config.toml
translate = 0.06
targets = ["family"]
norm = "layernorm"
kernel_size = 3
stem = "single"
mixing = "mixup"
label_smoothing = 0.1
init = "torch_default"
learning_rate = 0.0027
beta2 = 0.999
warmup_steps = 240
weight_decay = 0.05
Rows from block 5 of a small image classifier, named by matrix and row number. Rows with one number belong to one channel. Each number is 500 + 50 x the weight over its row's rms, rounded and kept within 0 to 999. All counts start at 0. Numbers have three digits each.
After each channel's rows are labels from the 100 images, of 14976, where the channel reaches its highest value: "strongest on" is what is common among them; "patch colour" is the nearest of a few named colours to the mean colour under the peak. Only what is clearly more common there than usual is listed. The data: photos of plants, animals and fungi (iNaturalist).
# convs0: first 3x3 conv (model.blocks.5.convs.0.weight, 128x128x3x3, each kernel summed), inputs 0-127
# convs1: second 3x3 conv (model.blocks.5.convs.1.weight, 128x128x3x3, transposed, each kernel summed), outputs 0-127

convs0.25:510478601440501527493463489416529471564533588488435518548500525519524501527522511500613519573503439472577571558509572459552592565450519585556572446584496478555535544519504473578510431612512473532519530511504546497584519590536488563488590436509536572586565501529548492517494558542520532552559516601453541455494574570565502575460519519611545519534518481526554538524534477454404557515457
convs1.25:513489523511646519504400516480508540502501522446495519487562473595530520511519535509501366503591519493464487482432523561488544499448487546495509490488550515488590494498668480515507537572683509495530485335501508345427542467474485490477570476537529522566506526506580509513521493509549497558475510506502508504541516498525486508572533514483574542521514511543508445545439518644498473499475
strongest on: phylum Arthropoda; class Insecta
patch colour: green

convs0.106:464528459585478570510464555486489501506500499527526486563505583444573553496524604524457463587522647488439559429517557510458522463508514417444492515493507470505419475530477450483503590480491514520613545514489545494365434521427550541478498466509529481406510493522485514475507468512464538463391489474565421540505332506487574474508455457437500461539507536537483521461507621535620550461487
convs1.106:451481474490584397464422528524496512442503516405462523535484546546448500566534467505549386496546461507520519478441522538444507483613481523516529534470518526544561558500603455483527489570644499520489484353466468315485531503452499494524536480519428459523516483504460468419528511417441519533488520471509514488529529512515588514421492520524552421509664511551523516506439572482488494483540
strongest on: phylum Arthropoda; class Insecta; order Lepidoptera
patch colour: orange

convs0.3:469524489621518515502497470483480453441405473525457441491435509487509603455524508418419480545472466481386497552530506495485569431527535461543525470588545488538500430539520407498449590454529389529490497516384499519568530432394515529461433580571498456454575503501486503544380477477438492524521507512498560563553500448461435463547646479483417486487439508548513535456437516477473519475444
convs1.3:468553650513608482547494520454443498448507497449436534532535505549495557499485467505496403471534512462503515529425496398541465529515523473512492467490482484563497577565676552518500519492600521512515551332570487364399516492560483482512398524524481602513449492491581510477545519509439437456496526483491507461452470488638547503493466484458512532490544511517477494450499513566490520481521
strongest on: class Insecta; phylum Arthropoda
patch colour: yellow

convs0.27:477514462469388462515421509430514481456511534435602554492507424467433445517439511472500456509443430458502530531418585463486492498434530489504495471448505423510430516469494493452455432494424536527615501453477540414453487463555451466334547456459465497389417427566471514462460505471504511495475492476404557443393454487447422512465499558489483496543523438492483473521484402413429505566506
convs1.27:552412487543522488571403518523496432515529447493547454469487490563490443532481545575517387553520524519509520487510537500542440530476503470509573444527416430462517475509589532548546411554539465416515570484517489501516525575417581558411508410440389471427542529531562432444423472458520516592536441465540611484534478472524488544449501463537570563503513592527463510532412546556532544467591
strongest on: order Lepidoptera
patch colour: brown

convs0.75:495513486581498417484466521501545443471458439499476435528436404391505504506434529426528501539473378483428514447476477514515492480571491559610420487468551550449506492545495443544413536432508506490477522461407505485582521422449557485604470486491486471446554496525505528543486496480442470481603481517441619469485566477487490436514545483441326411472508522502533503517514400480439445475440
convs1.75:524549468465633572433388482525499482467499520481447491517438501566502540522558472497510347481546457512554467520445489435528563507551511425450497529527479538469512605533623558494485555551661510511479501361517471411392462515543569517530470477516487473451494485534566504512516530521479485386503469476516523452536480531625503519475454492499579536495557563514496451467551492569548476501496
strongest on: class Insecta; phylum Arthropoda; order Lepidoptera
patch colour: green

convs0.40:489427492572459420538486498565465478569483431527616626545546443532490500582496468539535504511512477557577534528509520552476596534533507512519505617471455537540572490539493527560499508491495583429505621494431483518518465432480514484597515467489466492617563499498536468586529601562509516499578525543506451441559476524507491539588563621469573485472537490569581542547504442526502490415518
convs1.40:533497502520633577498461512465468506491501479431460524501490478529483521524507448541500377496482494528493545450391499527527543491377481449393565444550455527404474518465557482512482501500689507487463518304529487328453485492486525536499500485529422442500466471481505468529491534463530492478489482479488518485553467460432495492462406532448542505498506537492467541518562496587500448526424
strongest on: class: Insecta; order Diptera; family: Syrphidae
patch colour: yellow

convs0.26:561487514397499449466455501516511545481474450475510489431515485472472531531498426401530467436522487516478430506456458520481490515486511595596463534390560580424488527537515595525418406492484547544531485452525511455610585540538451445554470441483539569547370557520476487479506487499472496465586515535497573480471570493529458608450349459453544505493541512436493469607524429521495480474571
convs1.26:525522362522483574478586492589515484495479433478552509465560496514416532526534560518501595546508557513502496585498503462427440486490445499347545614564564563523478452498401548504543472529458454546535532508545455508415530512409512514503531505472582494460533476471533560454469405486608423445466534493506528475500492458464471416531530458550484564486556485559575494502463430453547491397582
strongest on: kingdom Plantae; phylum Tracheophyta; class Magnoliopsida
patch colour: green

convs0.88:479411510534429367572452517484488493524520526485616573505505450442503513557512472548508410537457546368454489549452473503478462496514557474472481408463456505535421425521445501442549537516436603461635403433466542453437535468492520504531392451543517491429467512550435470490583565437495542566495502513502556467448485502463507436539475560459508460555461555469438516495527458427427519549538
convs1.88:481512521532544464486290467514501520482461500547524466432393506569453517428439509490488336448537519503539500513562510467555502490508478426586531472492533510457501505503565557480473507627526486484469592506539458534507506497493456462438590376454387452515542515478492445434500489515515534528478425472509533557524527514603482541458506503479545572496497561540510528502353564517527546498493
strongest on: order Lepidoptera
patch colour: brown

convs0.6:522520431528449355467426480414456582515537476400579499481544428494492586523466542518538453495532534353483473499452587471482511566398507538477556535505497486544460535509477584496513512489491569515557603489584580427531586435586453524533547451499499610448530520561500463537566451506482481422510528522549513520450519484442431511533496542495560522473510541581432506548470431539459517570526
convs1.6:450508364490598548428416507482449427519432479493493478487466530518492473505523462458452379475540477461547507499507490413545480552521470512466488440502442471497521497482584436508446477573596492516434559391454516442442430530529431440499502481540487474521473455440492461485478542520428480491555449413425507402474467469442457476614501475506451482490489562511470465413583656550468443425541
strongest on: phylum Arthropoda; class Insecta
patch colour: yellow

convs0.66:508574472462456393500481503493526408510450508456480454470429424467476452467439441530494505469446354494513488465445474498533488459525481593619490519457624501459544487479475420507490499482470507546491509444468507466598550448511526490525434446427399561416481482507503522517459490494508462477604479526395627447450586496435495438432551506505516455477507412484505479496488409486463437507384
convs1.66:491558488487578628428474530525531445451571542527486477532464549474525491470491481510510410511457491574546510523474485465591556541487480485441465513514521492500473514529574526462482481487671504533485395355544481422299521555447552515543416531541500521462469460508480513521522475539539499468523418507562523461511514533624431522457527501532485563531507513506554532515635479508491524440509
strongest on: class Insecta; phylum Arthropoda
patch colour: green

convs0.110:550602556511560678517536562425531517472537578515516568525496490561505488508520497487557549490504429676590486529539503487589491515533549538550460480564578465495578496542530526579480454552559541537489521550525550541530537579551570553437517583565532572567544560501525548523490504504538531477503559507503542538531611535500489520568539482577499543517556521525476511498543619508516557540536
convs1.110:538502584515539433541674536560531530547523512411497515515562528482536525522535568521513716525467547382503549527454506470503518524561534567516528536521506536548522505501422528525542532429509531482541520435501544386501499555590527542549522574514568548650493514537509561554521524544515516519549537556525529520518502541591571498453531528543495530527565516511553535517565544441525512534514
strongest on: class Insecta; phylum Arthropoda; order Lepidoptera
patch colour: brown

convs0.116:477493518501394422479415513515496436542520514417583524517493454459449471491496485566563422503465458433504541510403646494417543481415514467482584499430459428524392478515514465475593475519415598445539525456504534408426486455564495485414546420536463495419430397553478468491548528529459528500441482509406588443468455491466434498507521504458520449505525473488502489502496449479431530558486
convs1.116:486524536449611497444409450449452452495456466418455476429515472519462475445435459496467381466505444537509394487439480527504499454570452489598500456456463464479425434432514477473496475517597493563478505341459397383475456499443475465462525442469442463487456488440492449473465471473502444441421440444483502517447443451497554454556495451450463435493428455446449481504421548575480476516503
strongest on: class Aves; order Accipitriformes
patch colour: cyan

convs0.95:502490526534520386589544497679418518531509441519572516511504494500526495493520459531506544525551549475528486540521614560496535524582546532480490516475472573520527563573529584560554515487529574491536556497565494527490487538627504449591438536515469597548470530481445469493506602540551566557543491528537427485538482554518533529573462558451587518507581536517616498518571414524509460493567
convs1.95:457486496492571619457455577492473534508506484425525479505503534536491547491476471498494396476499486497521510476425416447499481442601544581499502502477435430493515557537516389479513500556629526517525592387537528391483506480458473463527521494402439500506515515453397424479494430518465346514459479521505510531449500533633468495405522488455523500426536526526444507554483437473490439577456
strongest on: phylum Arthropoda; class Insecta
patch colour: yellow; orange

convs0.86:518543561563522673525529568489542556454440561543497437577516560519529547442540520404484538574509526641489520528533453559525496487510530414490484561577573517519528512546553500558425512509547504569529532532458585527494498564409558560473485548555549476450601561503532528540436503550520560537435532498561456568531512508556546508517549473570496511541500530547465539460499598533573560406535
convs1.86:542550545530637360534544524528530526504543543427551542534534521593531524526521559533529524532561541451555536533459557549523512535522533550505536507535526520525576530541616524526536535565649518540536481355532549332493536512504563538528563541546516518569538529516525541543548565510572532567549547507527541522515556524505526530555528538531570529515555545520526528560557557523529548539551
strongest on: class: Insecta; order Lepidoptera; family: Nymphalidae
patch colour: orange