From a checkpoint of a small image classifier.
Model: norm layernorm, activation relu, widths [64, 128, 256].
Training: batches of 128, held-out accuracy 31%.
Rows from block 8 of a small image classifier, named by matrix and row number. Rows with one number belong to one channel. Each number is 128 + 32 x the weight over its row's rms, rounded and kept within 0 to 255. All counts start at 0. Numbers have three digits each. After the name is the row's rms in percent of the matrix's.
After each channel's rows are labels from the 100 images, of 14976, where the channel reaches its highest value: "patch colour" is the nearest of a few named colours to the mean colour under the peak. Only what is clearly more common there than usual is listed. The data: photos of plants, animals and fungi (iNaturalist). In brackets: how many of the 100.
# convs0: first 3x3 conv (model.blocks.8.convs.0.weight, 128x128x3x3, each kernel summed), inputs 0-63
# convs1: second 3x3 conv (model.blocks.8.convs.1.weight, 128x128x3x3, transposed, each kernel summed), outputs 0-63

convs0.57 110:159160083144098176160132078112166141101093113146135119105094101103100174146069135050110131129106149112143191190138154084155175122199171165150139105153131147130089128093090146105061192137105111
convs1.57 139:162194155093167119110090123087075144134080127067097116136102127142113133097145087102158163147108102083064119090063086081102123085102119127137080071054132116086151142115166115114106133114068103
patch colour: grey (86)

convs0.105 087:104119130110134165141115126095110101104104124114144146103124111108159093140144106152090123102127101166108076125149159145085094100076144144127038155090117115113083067117117078074111091080122148
convs1.105 190:109140148127096131079114109067094114098110086147129125115129109060124080114114121119087081097070117138126081108129108131118087121090109082104079098082102077085088080109089096131123152132227106
patch colour: pink (34)

convs0.17 060:138092120187167185151119155173198142169079095170133122134107089136183166122095143080103148146121121159160119104148080182135160184101143169158153093145098119180196132140144142106140203130144115
convs1.17 115:110136105137130129069115075090094207108097090108091116096081068101127117076109118135153141091171121146128086166118086105104104087110102078108115069144099094123133112088119131121073132105087109
patch colour: pink (44)

convs0.11 097:170116181096138068121152087110112133073083082107114040162137141148119142131188088122098127107170110089094113195098065116182136118190114120130129103150122200129138138107125161200084095138119083
convs1.11 145:116171125109159119132146098137103164102143139085122081125152139106133112057186124095135177070113133129109098123093109133159119109092112138141102140082104106128164119114122115177101057130046105
patch colour: grey (80)

convs0.31 102:153167168162097148140108124156111140209178115127168172151142150136095153174114146126218163160125154122074176171133174131145202145176127121105115117154139097166128196133149103123125146186105142
convs1.31 127:109158157155198165135070141115144120138140165043132127132136148169152121151141133108121211133053136135101131138046138132103121140133112146122132095066088127135196128117174150127139128100083123
patch colour: grey (99)

convs0.62 107:126154122135118139139124135205120124209162132118202183155171145108150143137117146192154125137125109138152127161122183118119180137144118081112215080162101104165123150153155110108185127135129130
convs1.62 110:127173192124138176137107116143127141093125160085105113102138155119117105201151155151091159105104116097149129233091121132095117138149155107040155104126106151188152116114153153096119140128036123
patch colour: grey (98)

convs0.102 091:139108123139123099164110075086117148051118115128123078139075167143121164097170119068126116075130135082101114155093042125153049122171145130130096123154135148134143106123161133168137193127127132
convs1.102 132:156183154128195146155119158168119123142179138078149151156165143153162142143173158122151206102104141112144130178099143121142126172127176162167139166094179164162200141133179106169144136144090121
patch colour: pink (38); white (37)

convs0.97 086:171115123104148118154147121124175131178121139113120187091124189130165112111174093149145090064155130088170106128102108130126111132142144132139095074159105177117093069087104118113083093132146153
convs1.97 102:103180136073116094075128160133076111117102099115084100125104152102116108148236123147110144150124116121141108164110084101108103104106150054103076127055111135143124123116119157179078103123038129
patch colour: white (35)

convs0.21 098:113143111149116156133108128186089171138124086094212096110162146113134188096112155173143128156124153143104170197128157162154179109129107083106132120118078115169112162137168109140166150154136146
convs1.21 085:071195193148111201142162133124145159122122137120096124109175114115161136213148116141119125116134154111166093220124117074172171129133096112102153116129142112108124179133135139134121138128089113
patch colour: grey (81)

convs0.104 078:082137134152157046145139153136127146148167164102165167160141139106100167173123167143108104160125168047105193117132181168127175198104135129122171063105123127157129140124133133096155152103155178
convs1.104 132:111097104120141088166115099130108191152115121073073129163137144135125107147117060069135155196097117131092151093082160189160141148132191125077146132124173142106127136138125169069133093110132108
patch colour: grey (86)

convs0.85 073:129081101187130109183118149083149133116119138127146124105140142121155141059083148094079128120127188174161161123120068174123136119128141127101110112113107110139144143138158152118055121134128111
convs1.85 108:152081170137115007140135083112138164154135117151155146157130109128147149141150132142153118179174118202135137180152141148124145144135159113131133173110132141150106125086138174138121178136152128
patch colour: pink (33)

convs0.28 085:162114164136131119183142173080180174141142168149169157123141132128191111116143159118147147155205180129214129169134093159115124164108156123117181119162111158140139190123151173157133105146133101
convs1.28 135:102179169122185134150123120141212162124135137089184156147167095155186151158149148131120190158184046110145132118100134142150131157164115139098130074130143162171198191111159056102169139164066145
patch colour: grey (73)

convs0.79 127:141102088157130167137121103105123172077053132126097116147103156116070138085125170047135118143139168139090137127121096129111118079167138145111058131138124091141133135160129136148079204135115058
convs1.79 178:179156152166138170149151154141142099167163113153162172174142167165167144100152149172173124149104203079149151145156152140148174161127135149128179157099195121123119155180156114115177161169104166
patch colour: pink (47); white (31)

convs0.122 111:097113126175115130092115175120104151149146145119174118137146133097194121136111178115131109149146157110160127099107149112131121179126094111062157138143141092174084130131119151131136111159127140
convs1.122 130:118196106141164176097087144128120156133103080081142111068107164103140115127133150119078178150193127115128122140090087137109120095143099131112136024082063131160174131125140083093098110099044112
patch colour: white (41)

convs0.6 096:132166107113114162137144082171147122089100133148169129114170173137112136104140176109150142054157141139132175105146125126135079128165082118096158087067093134176162164149190144158161157121136131
convs1.6 116:134233145108184201082107177113110125141130155071098139166127094131167103125160122100125180137086128092109145119083136133117141156151125117144107061053099110106180113104139068109148112115034095
patch colour: pink (53)

convs0.43 060:110129150130118193171140146113181101155091155107126167099112151145156124091182093113117140138128117184098113122109151182107127081093131127178100137139116111128130077083118128119065144099135098
convs1.43 096:119213172101165221136115126135078138109101152058129109108157117125154101163114143117133175094110091033110087132061126125143090112092087104117119109140103123105160104124152133156132167128168112
patch colour: pink (48)

convs0.68 079:117100118112118113099146117099140162107114097126151094163106123122125099074087103082060147135124103153124071118115060125139012153135091092129133121162142175158173083108103144180103126096140035
convs1.68 105:148169178158135132139150140118111137143136101122122088118098176129117149210162132129169141167087143146104138222120117118135129093154151111113146099104132150095140119108130079175142125100127089
patch colour: white (46); pink (36)

convs0.3 073:118074107161102184163131135094169175080122126146155059135073154167140138114136141063124131153140137131213150137148104111122165101147136160070117091146117114170119111068094150121130197115152091
convs1.3 118:172177086145181161138098142149127181135188131100160148134188101137175144113106154145142182109121169114161115212112130164150118196098124145154116111132150143097183118153145086153139157147072161
patch colour: pink (33)

convs0.73 068:103122119105090191143124136085157115169153110126127141076138119136139098099137096145100131138110191179175119109096156193122103163063121123155092138141143073073122133143147177121136083117102161
convs1.73 109:146112135126102155096127139115128096077136113164189163097133101088121131126159187124108122072132107101196107099179097097070107131127110126072079120131101117174117119103065158121119146123177152
patch colour: grey (76)

convs0.98 090:109124119172124070121087129173097091107131114147118140129139150104137136151121126199127088142101204134103126091140166121121134093124153154158207201152166108118057103178175121076214136143126150
convs1.98 104:107178119133098105088092115114113130109106146090105113110093119095081125117092101117094105184132092116103105134094134078091118109104143103156117129144138119167111116106082077085109089077121115
patch colour: grey (83)

convs0.14 066:142137153186105185157149163158170149134106143133150159137111123127141139109175144062113175183136088143192111152137154170158120167135149150144132141168132141154167165136134169200105136134143070
convs1.14 045:127105118129081222078149234127115186144124145112050095185162135149125116136135107163159117171177130082087115168128137107115126115136107145134142150211152141133080151170124093129098125114203125
patch colour: pink (30)

convs0.101 063:124063139107107180153149143102123188188143130135154092131078074116127163111056106100127180112120097122169101113104060154124050155114131133119182159163115164164184118131125188154124092123151090
convs1.101 087:145184113161167097158126120101112159174128114083135138111104133165108131132176150116190182117081111148129149148081145146141144087143143106085195082088143175070171147099168114180157116141042094
patch colour: pink (31)

convs0.84 075:121154164122120135141107106130145159037141127111099107148157127134106108125136156066161097082195152092183107140091109109118109166135152167161125138151174165142119148157161183191185132111108192
convs1.84 111:163204110121138129129123153130148171127131145111108141082115132141162109113147103121139154073076059098107147155119142098112120171153127113169132125152140108099151131123125042167148142107091136
patch colour: pink (33)

convs0.26 063:139138164154126214165143145129164128105083109132122074116145095134113133136130117035126156171117092156190160173111124141138113132117147144170116138164149135153151177151099174170087127122140071
convs1.26 072:162127097119132220153136160139100209144104132100107137150092109126102140042159071138158168156124126076100131126105165148119113100136051152143125155184150127077132142172142112137121119127142134
patch colour: pink (31)

convs0.18 074:169158123148093092191148155147147155096167135124083068105142117131163063137103088097104175075125117146183140128094125168116057159169141119214219162138152151128164155157116144143088132080153140
convs1.18 115:149048112109120086119174190106153190109135087140149126107161105095138160114153205163113138133173121102208117108148103151128123160111146081095133121108129156137131148117121102105139169155036150
patch colour: cyan (33)

convs0.23 088:128146142140133120148118108173105147164167100119162192121151122138128190155083135147185156142122139100135209179146164161099176139145108063104065168075088068189138138113168125120159142184128142
convs1.23 118:104173191106210160122082160137153129150148182052101122121127111163149127218095119117119212132070146142126141152057133128103154150111112157087142075126112132120203142126184168122137116118066111
patch colour: pink (33)

convs0.121 104:111134134201119138083122187106160143106112133148128121165143115121190115093122169041102135144141142115180087055122133126119121130168100128070133147170107083156111144181113157140084134143136114
convs1.121 135:126227087131159149130112113125131197172131100077155122138130148157132127101081127135140171127227137108112166113086131148133176130148106137099150057079150123117165145159151081088132104114089148
patch colour: pink (43)

convs0.64 112:161083186132115090107136125181122130129143131109061145159156150134134110115188119135172149116179121068158100160094061122156069162179141113107144097144115154120160144174130123231117058132135129
convs1.64 125:125148126133178119113118107137095120106139077062128123137120115093112123097178122077087196098119149130135125121064123147121119135111098094116114110074100111087184099131136147213095089137025094
patch colour: pink (36)

convs0.12 075:103082126145124130136112141128118126073078135141077121143096122117096148110141106112064089175106080133105125138150120122159146059078208193124150147163112186120119066163112094084074150120141135
convs1.12 151:083073078098132118118117113144111126132069109099087088088065155127115125071161087082159133147128127161062137097085143070137121068149122120102133074165128117051114116120141112135121071072166079
patch colour: pink (53)

convs0.36 092:114128139111112175136117087155088150138084099118147061097156127121032166102109124089153121115088076156093143201138144128212190102166093144107072135105156129187140178147142133151125139173130107
convs1.36 102:161119142101168211132129136138125168133125181095094132162153099147159152190132113135205169118113156132104175138094154126155124109169147137135171105111110145083160197140150132130136132148068137
patch colour: grey (89)