A small image classifier, trained from scratch: widths [64, 128, 256].
Rows from block 10 of a small image classifier, named by matrix and row number. Rows with one number belong to one channel. Each number is 500 + 50 x the weight over its row's rms, rounded and kept within 0 to 999. All counts start at 0. Numbers have three digits each.
After each channel's rows are labels from the 100 images, of 14976, where the channel reaches its highest value: "top examples" is what is common among them. Only what is clearly more common there than usual is listed. The data: photos of plants, animals and fungi (iNaturalist).
# convs0: first 3x3 conv (model.blocks.10.convs.0.weight, 128x128x3x3, each kernel summed), inputs 0-63
# convs1: second 3x3 conv (model.blocks.10.convs.1.weight, 128x128x3x3, transposed, each kernel summed), outputs 0-63

convs0.101:533501467488502486502498485542505526605495475499643536514511513484554566460510458641547525502540551523571454423493520527477525486392495433471469562501487448424507544515475532521558443474472560
convs1.101:550438589498560603486536452478494485542530502504568504534469547554524429539507480468585576493524470526518461403380545532404542493443516481512528517504569526565393479485432621459496566502458492
top examples: phylum Arthropoda; class Insecta; order Lepidoptera

convs0.110:536593535512510535562498534569548572527513538515572531529503540509509587586532551557596528536529577513577583570512570575538504544493539508588556506480577540517507530551482573534590504562547600
convs1.110:489475529483560585506569532539498452454483451535469511424514528529541466498542530499516547512534486473513477382618447568470516496534449487473488518444453470457456491508450490515499535446522442
top examples: class Aves

convs0.43:503495450459536476484517522525487473488489529526492542418527561485463502529594502444542516398545470500472581587512463460608476507579475545520473482419535512535515422506469454522449464531461510
convs1.43:495452493472628591459637487497506500443499504580456521557502504494489441489482487451478605427540487436440490514361508496498520450501474411478460474475527488443417487469394505477471542452539500
top examples: phylum Chordata; class Aves

convs0.50:515429531534477551567465492516556403404432484449507461514484542491502498391550414436482382486453494549507600513461516609453565446499526401537500475483495511536454410531478436474493588580530427
convs1.50:442517471477528491474549531457446440479459482501485453460482443432503392460495464427439493474636517506460488393509488510535482425456411433494414415496484484534545470402538463433456505476440412
top examples: order Passeriformes

convs0.28:557543476452482573451492488429461537440599530529477392463436396503444464562484520496503478490543364489507424459505429383496434565542479571520493534522498415434480558500530552502540520507551507
convs1.28:531533544547612519526534532494564436508542533606570501498528544556555440534490456501479620443397569497416514538498594558456538575528533524461445528562499544469584526527506503491519512474515529
top examples: order Charadriiformes

convs0.2:541562459486472405577490384507498491551585499483518475464541508534422510560453546565479459448473441471434524477492501559408477586501495532500474549409489449462498505539492492455554555538403494
convs1.2:565563482543573615527551542497577424530547562541549523597512512578538478520490529519468582498444573503483544477513570580474552561572490520512480557543542556596566508516528431509527555489552432
top examples: class Aves; order Charadriiformes

convs0.119:477577454404541512462514556527497546481452549523475514454477551502478420485519500440486603488536541435505579585547405504623506417505475526483471399449550488585516499491453607531434418583436448
convs1.119:419486457474598579478536498492443576443475454600472478482467494456514489462516480438469529446513493441468430546398466483481490438452446448504430454528498484473472438452470630587450503428474421
top examples: phylum Chordata; class Aves

convs0.88:455476441556534578499527538549451498582508547515550563502581502514546449594476574516523530480500563496421428429538524441512437481538464488426475471519519403418494493532539501506524501466460538
convs1.88:472421481443624588517535479515490495453510498606535536535486563515515495527520540531512579504447468494544561451433491490454483487529501496452552546449469507581421511515423455572529490558519434
top examples: order Lepidoptera; family: Nymphalidae

convs0.52:443473474447495608403483457479418501507549421493463501504481530505511456507532454507505431513579485562459534495474522406548464490526420411472502558454447480385480516379503537521486433476583509
convs1.52:506489431457475476452566451480504519427483497479500446514512461442436478505487483490486442449486551423494472416497489512467495516510481481487428422487487456578525471514555479466543517448486497
top examples: phylum Arthropoda; class Insecta; order Lepidoptera

convs0.71:541500458495485484574500419497471504515567494494490504439612513537454566601475539512483466488523505536545527512496439501445434610482513504545467516404419542530494539542525499482535596508489520
convs1.71:516549467561502627517443541454543417524514516555528470569512470527536444515494487475437579486484560449416501464527559577437537545541441489576456525525520512564561496495535452539506559453493457
top examples: class Aves; order Charadriiformes

convs0.123:520478504446505404542492382508525507544527539516482499508414421514421514520517429469508538432485519462572463491489486540497439484513535590535462579515542552391513466446473518502477485459509539
convs1.123:544487521486625510497610462483525496487507526538515494552493438575520457533474477532524496538538528461427508439405546501550520557551512549425537577498550514520485502522462445439486455491525519
top examples: order Passeriformes

convs0.7:510585548518508490574496536479512363475507554529499491528522412512547578543424505389524481583462403433563534560497539490544539523566538498495500489542507519523497366466546454452464581452433501
convs1.7:507549504555550555545517531565545495531548525588529536551530474525535429538531545576538582563427551533556551510399517506397529536474528531566576557460561541579452529520493563560524453555594475
top examples: class Insecta; order Lepidoptera

convs0.70:551582530475487620520526487494515362505518548508452452544532518505451496522505474463516439550606486492538550551487496469554515565553511497592478572524474479497479456489541518503510526465467460
convs1.70:509543504533503582471507532494444504482501521510551450459498520422487409476494479473481506564461517507461533507475515514363501502506452429593437413474542482630557468453595539600485542458517483
top examples: kingdom Plantae; phylum Tracheophyta; class Magnoliopsida

convs0.14:451552461655492551489510593442451495529474463517440515499503414517555523496517579491516524505437503530637436465490355461477522521583480604512453422491483456473510541529537426511452538514501455
convs1.14:464506485494553506467573525481509493474468542625520493475528491495576425469447507516488620420432456477446503475470526524478553504497500477478468479505477487414502458486443555573480579491521514
top examples: order Lepidoptera

convs0.23:460468536472509501501515498514450586444497474489416453531540421510533541481424556418538537402501507576522556488500459482541420553394419517499558505451435545556505572531503526550459443521429399
convs1.23:529451550524559627499556478493462543508510556346523562500532487530500506495523515489513529516320525456495510572521527546361463468464505505519523545486483476461481447485463510465519461549523481
top examples: phylum Arthropoda; class Insecta

convs0.34:541562469520528515531535530528476502560463489509580426464509522474560541479503471604453556521524530495497471441521429527428536476371497504447570529499431478535467536531477528442532540430375558
convs1.34:563437558537560552470633473487524495555558477540546537535529478605476524488506497505568569548423498481560531360497534504456499511453485550488550533468511533628404547501439533467496459539520493
top examples: class Insecta; phylum Arthropoda; order Lepidoptera

convs0.100:479518459592494592512481486573524479565476473501454445445498511512439567492587427494467392464520479600494551514497522549390499448569517564480492511548463417583477405492491465509502490506441514
convs1.100:542479568513468619565408518547501521541543557412536574534528544551498496519515524556563510543401477492552528547492557536493513523521545519466556544493527505511461555533475466550536526568578517
top examples: order Lepidoptera

convs0.12:399435493530488531500463464385458468416531524481486548496478489480530465499539448543417399435491484452423481561455532494499472470496577450416544544498610482505471483429514436497538480526523434
convs1.12:443464482489551481466576490484482462423490450422462510495475488516468440499436515404483476456566475497519441477533451490641466457544483469480504502413488451371452472449469332416463520456512506
top examples: order Passeriformes

convs0.74:429522449512486446550501454498511532497396529531575499520401544501532545486548453501531475447504558438541418466499597521448425379493488563508467473534465554519496460446469518508527411471515632
convs1.74:515482549498451452486533498563568521497525483470470513460486482576559517490491542580563479548562517511537528544464503464590496535578553510524555562468489546516429509562445372575465432519535557
top examples: class Aves; order Passeriformes

convs0.72:489510497539495549575444514438470518491563381479462501459513475495544498518542450547434430519453407536435525596468476573502531549464466562498555495473564524474482538439488505468532433567430452
convs1.72:473465432501451490440499501496476528463465510489483464530486524467489378463463480471467492476462512475475446743536505469714511454458442433499460458477496480406475516467475406434451563447495513
top examples: order Passeriformes

convs0.97:501528477566514560440527524539420543549546458525520534481472613516447481556533603529573526490471616559497508405537532531463443539468567632487468471519465465530502510585553462526435494450535525
convs1.97:511404516472678559460658461454527494464514529584537492528535482529464397535513513534528635527506468457425558453508497529447510496514453505511489486470541479501438496543386497447520478545510498
top examples: order Charadriiformes

convs0.35:451480493439503478479484454465437510392501474470413429549493475486556452464466435436481521486433488493479440466458460421452369546452403469431527537466514444463528460370478484503507502416449385
convs1.35:523478476485518484453524502429512492462542521382488474527507515549487472543438465453468450480454481478511453396438481508461512506473456518521431498503546535448485490441492522480502505463518630
top examples: order: Lepidoptera; class Magnoliopsida; kingdom Plantae; phylum Tracheophyta

convs0.44:494532483540495523491516564509506496567483514512498495546590439505626480544472612486512469503421360503540428436514545354538497480549469553524453506496520413551507543458604455545499614473497527
convs1.44:494503496465618506541518513545492472506507547585472545523457538507489436509488528520536591474475487514519537516293526542546539498513487533360571534516494523525481536528436473522559553551485517
top examples: order Lepidoptera

convs0.66:448398501507474543444462446443522483559604485487439510575538522526432523455520545508465445555532483620435520580452448409542377600517455470562426560470483414450494536523462495514499448487499504
convs1.66:536571473535499557461581568468561486493566552503550436520522456528523528528492474536493536390442574450393477458480585558454528571551468532561474518538520566567579494519581436487497479439528474
top examples: order Charadriiformes

convs0.58:450485563514486525578477487409491448520444452446447454471468527478513531410526432484512426444433530542572516533436493554475482414467496437529496491482498530514468341469509453458496562510514447
convs1.58:475525458497554512438561520481471430451442501524512439447479486429493483433473448404409507468578522504443462440451509517499490463465410422473437418497486449527552460409549437432467540473447448
top examples: class Aves; order Passeriformes

convs0.27:505480452564472622497510496520482398550572566475478552517535532531481588479475532475559413545455433537553506420492439510457602585589550592501492553639536396477474564496545431538493565535546481
convs1.27:501479512475582606512551580518523543484483550633508500572511562480495444484483558476547613477492469497553532520525503534485538480525549520485602480499502479474397505520407502528489469600469521
top examples: phylum Arthropoda; class Insecta; order Lepidoptera

convs0.108:544545521508489488493521459501515508333532493519507485537417542467539513513530467508428556466518501499561484470501571462541363460512415490479466535544559527461510424397513491555543488510515522
convs1.108:532447484563603499475512540525584487579518511496498492523545401516521556520551493550520497504542529523405514507378521479674481557518525512481483499560479491559541560503511361404564473464517598
top examples: class Aves; order Passeriformes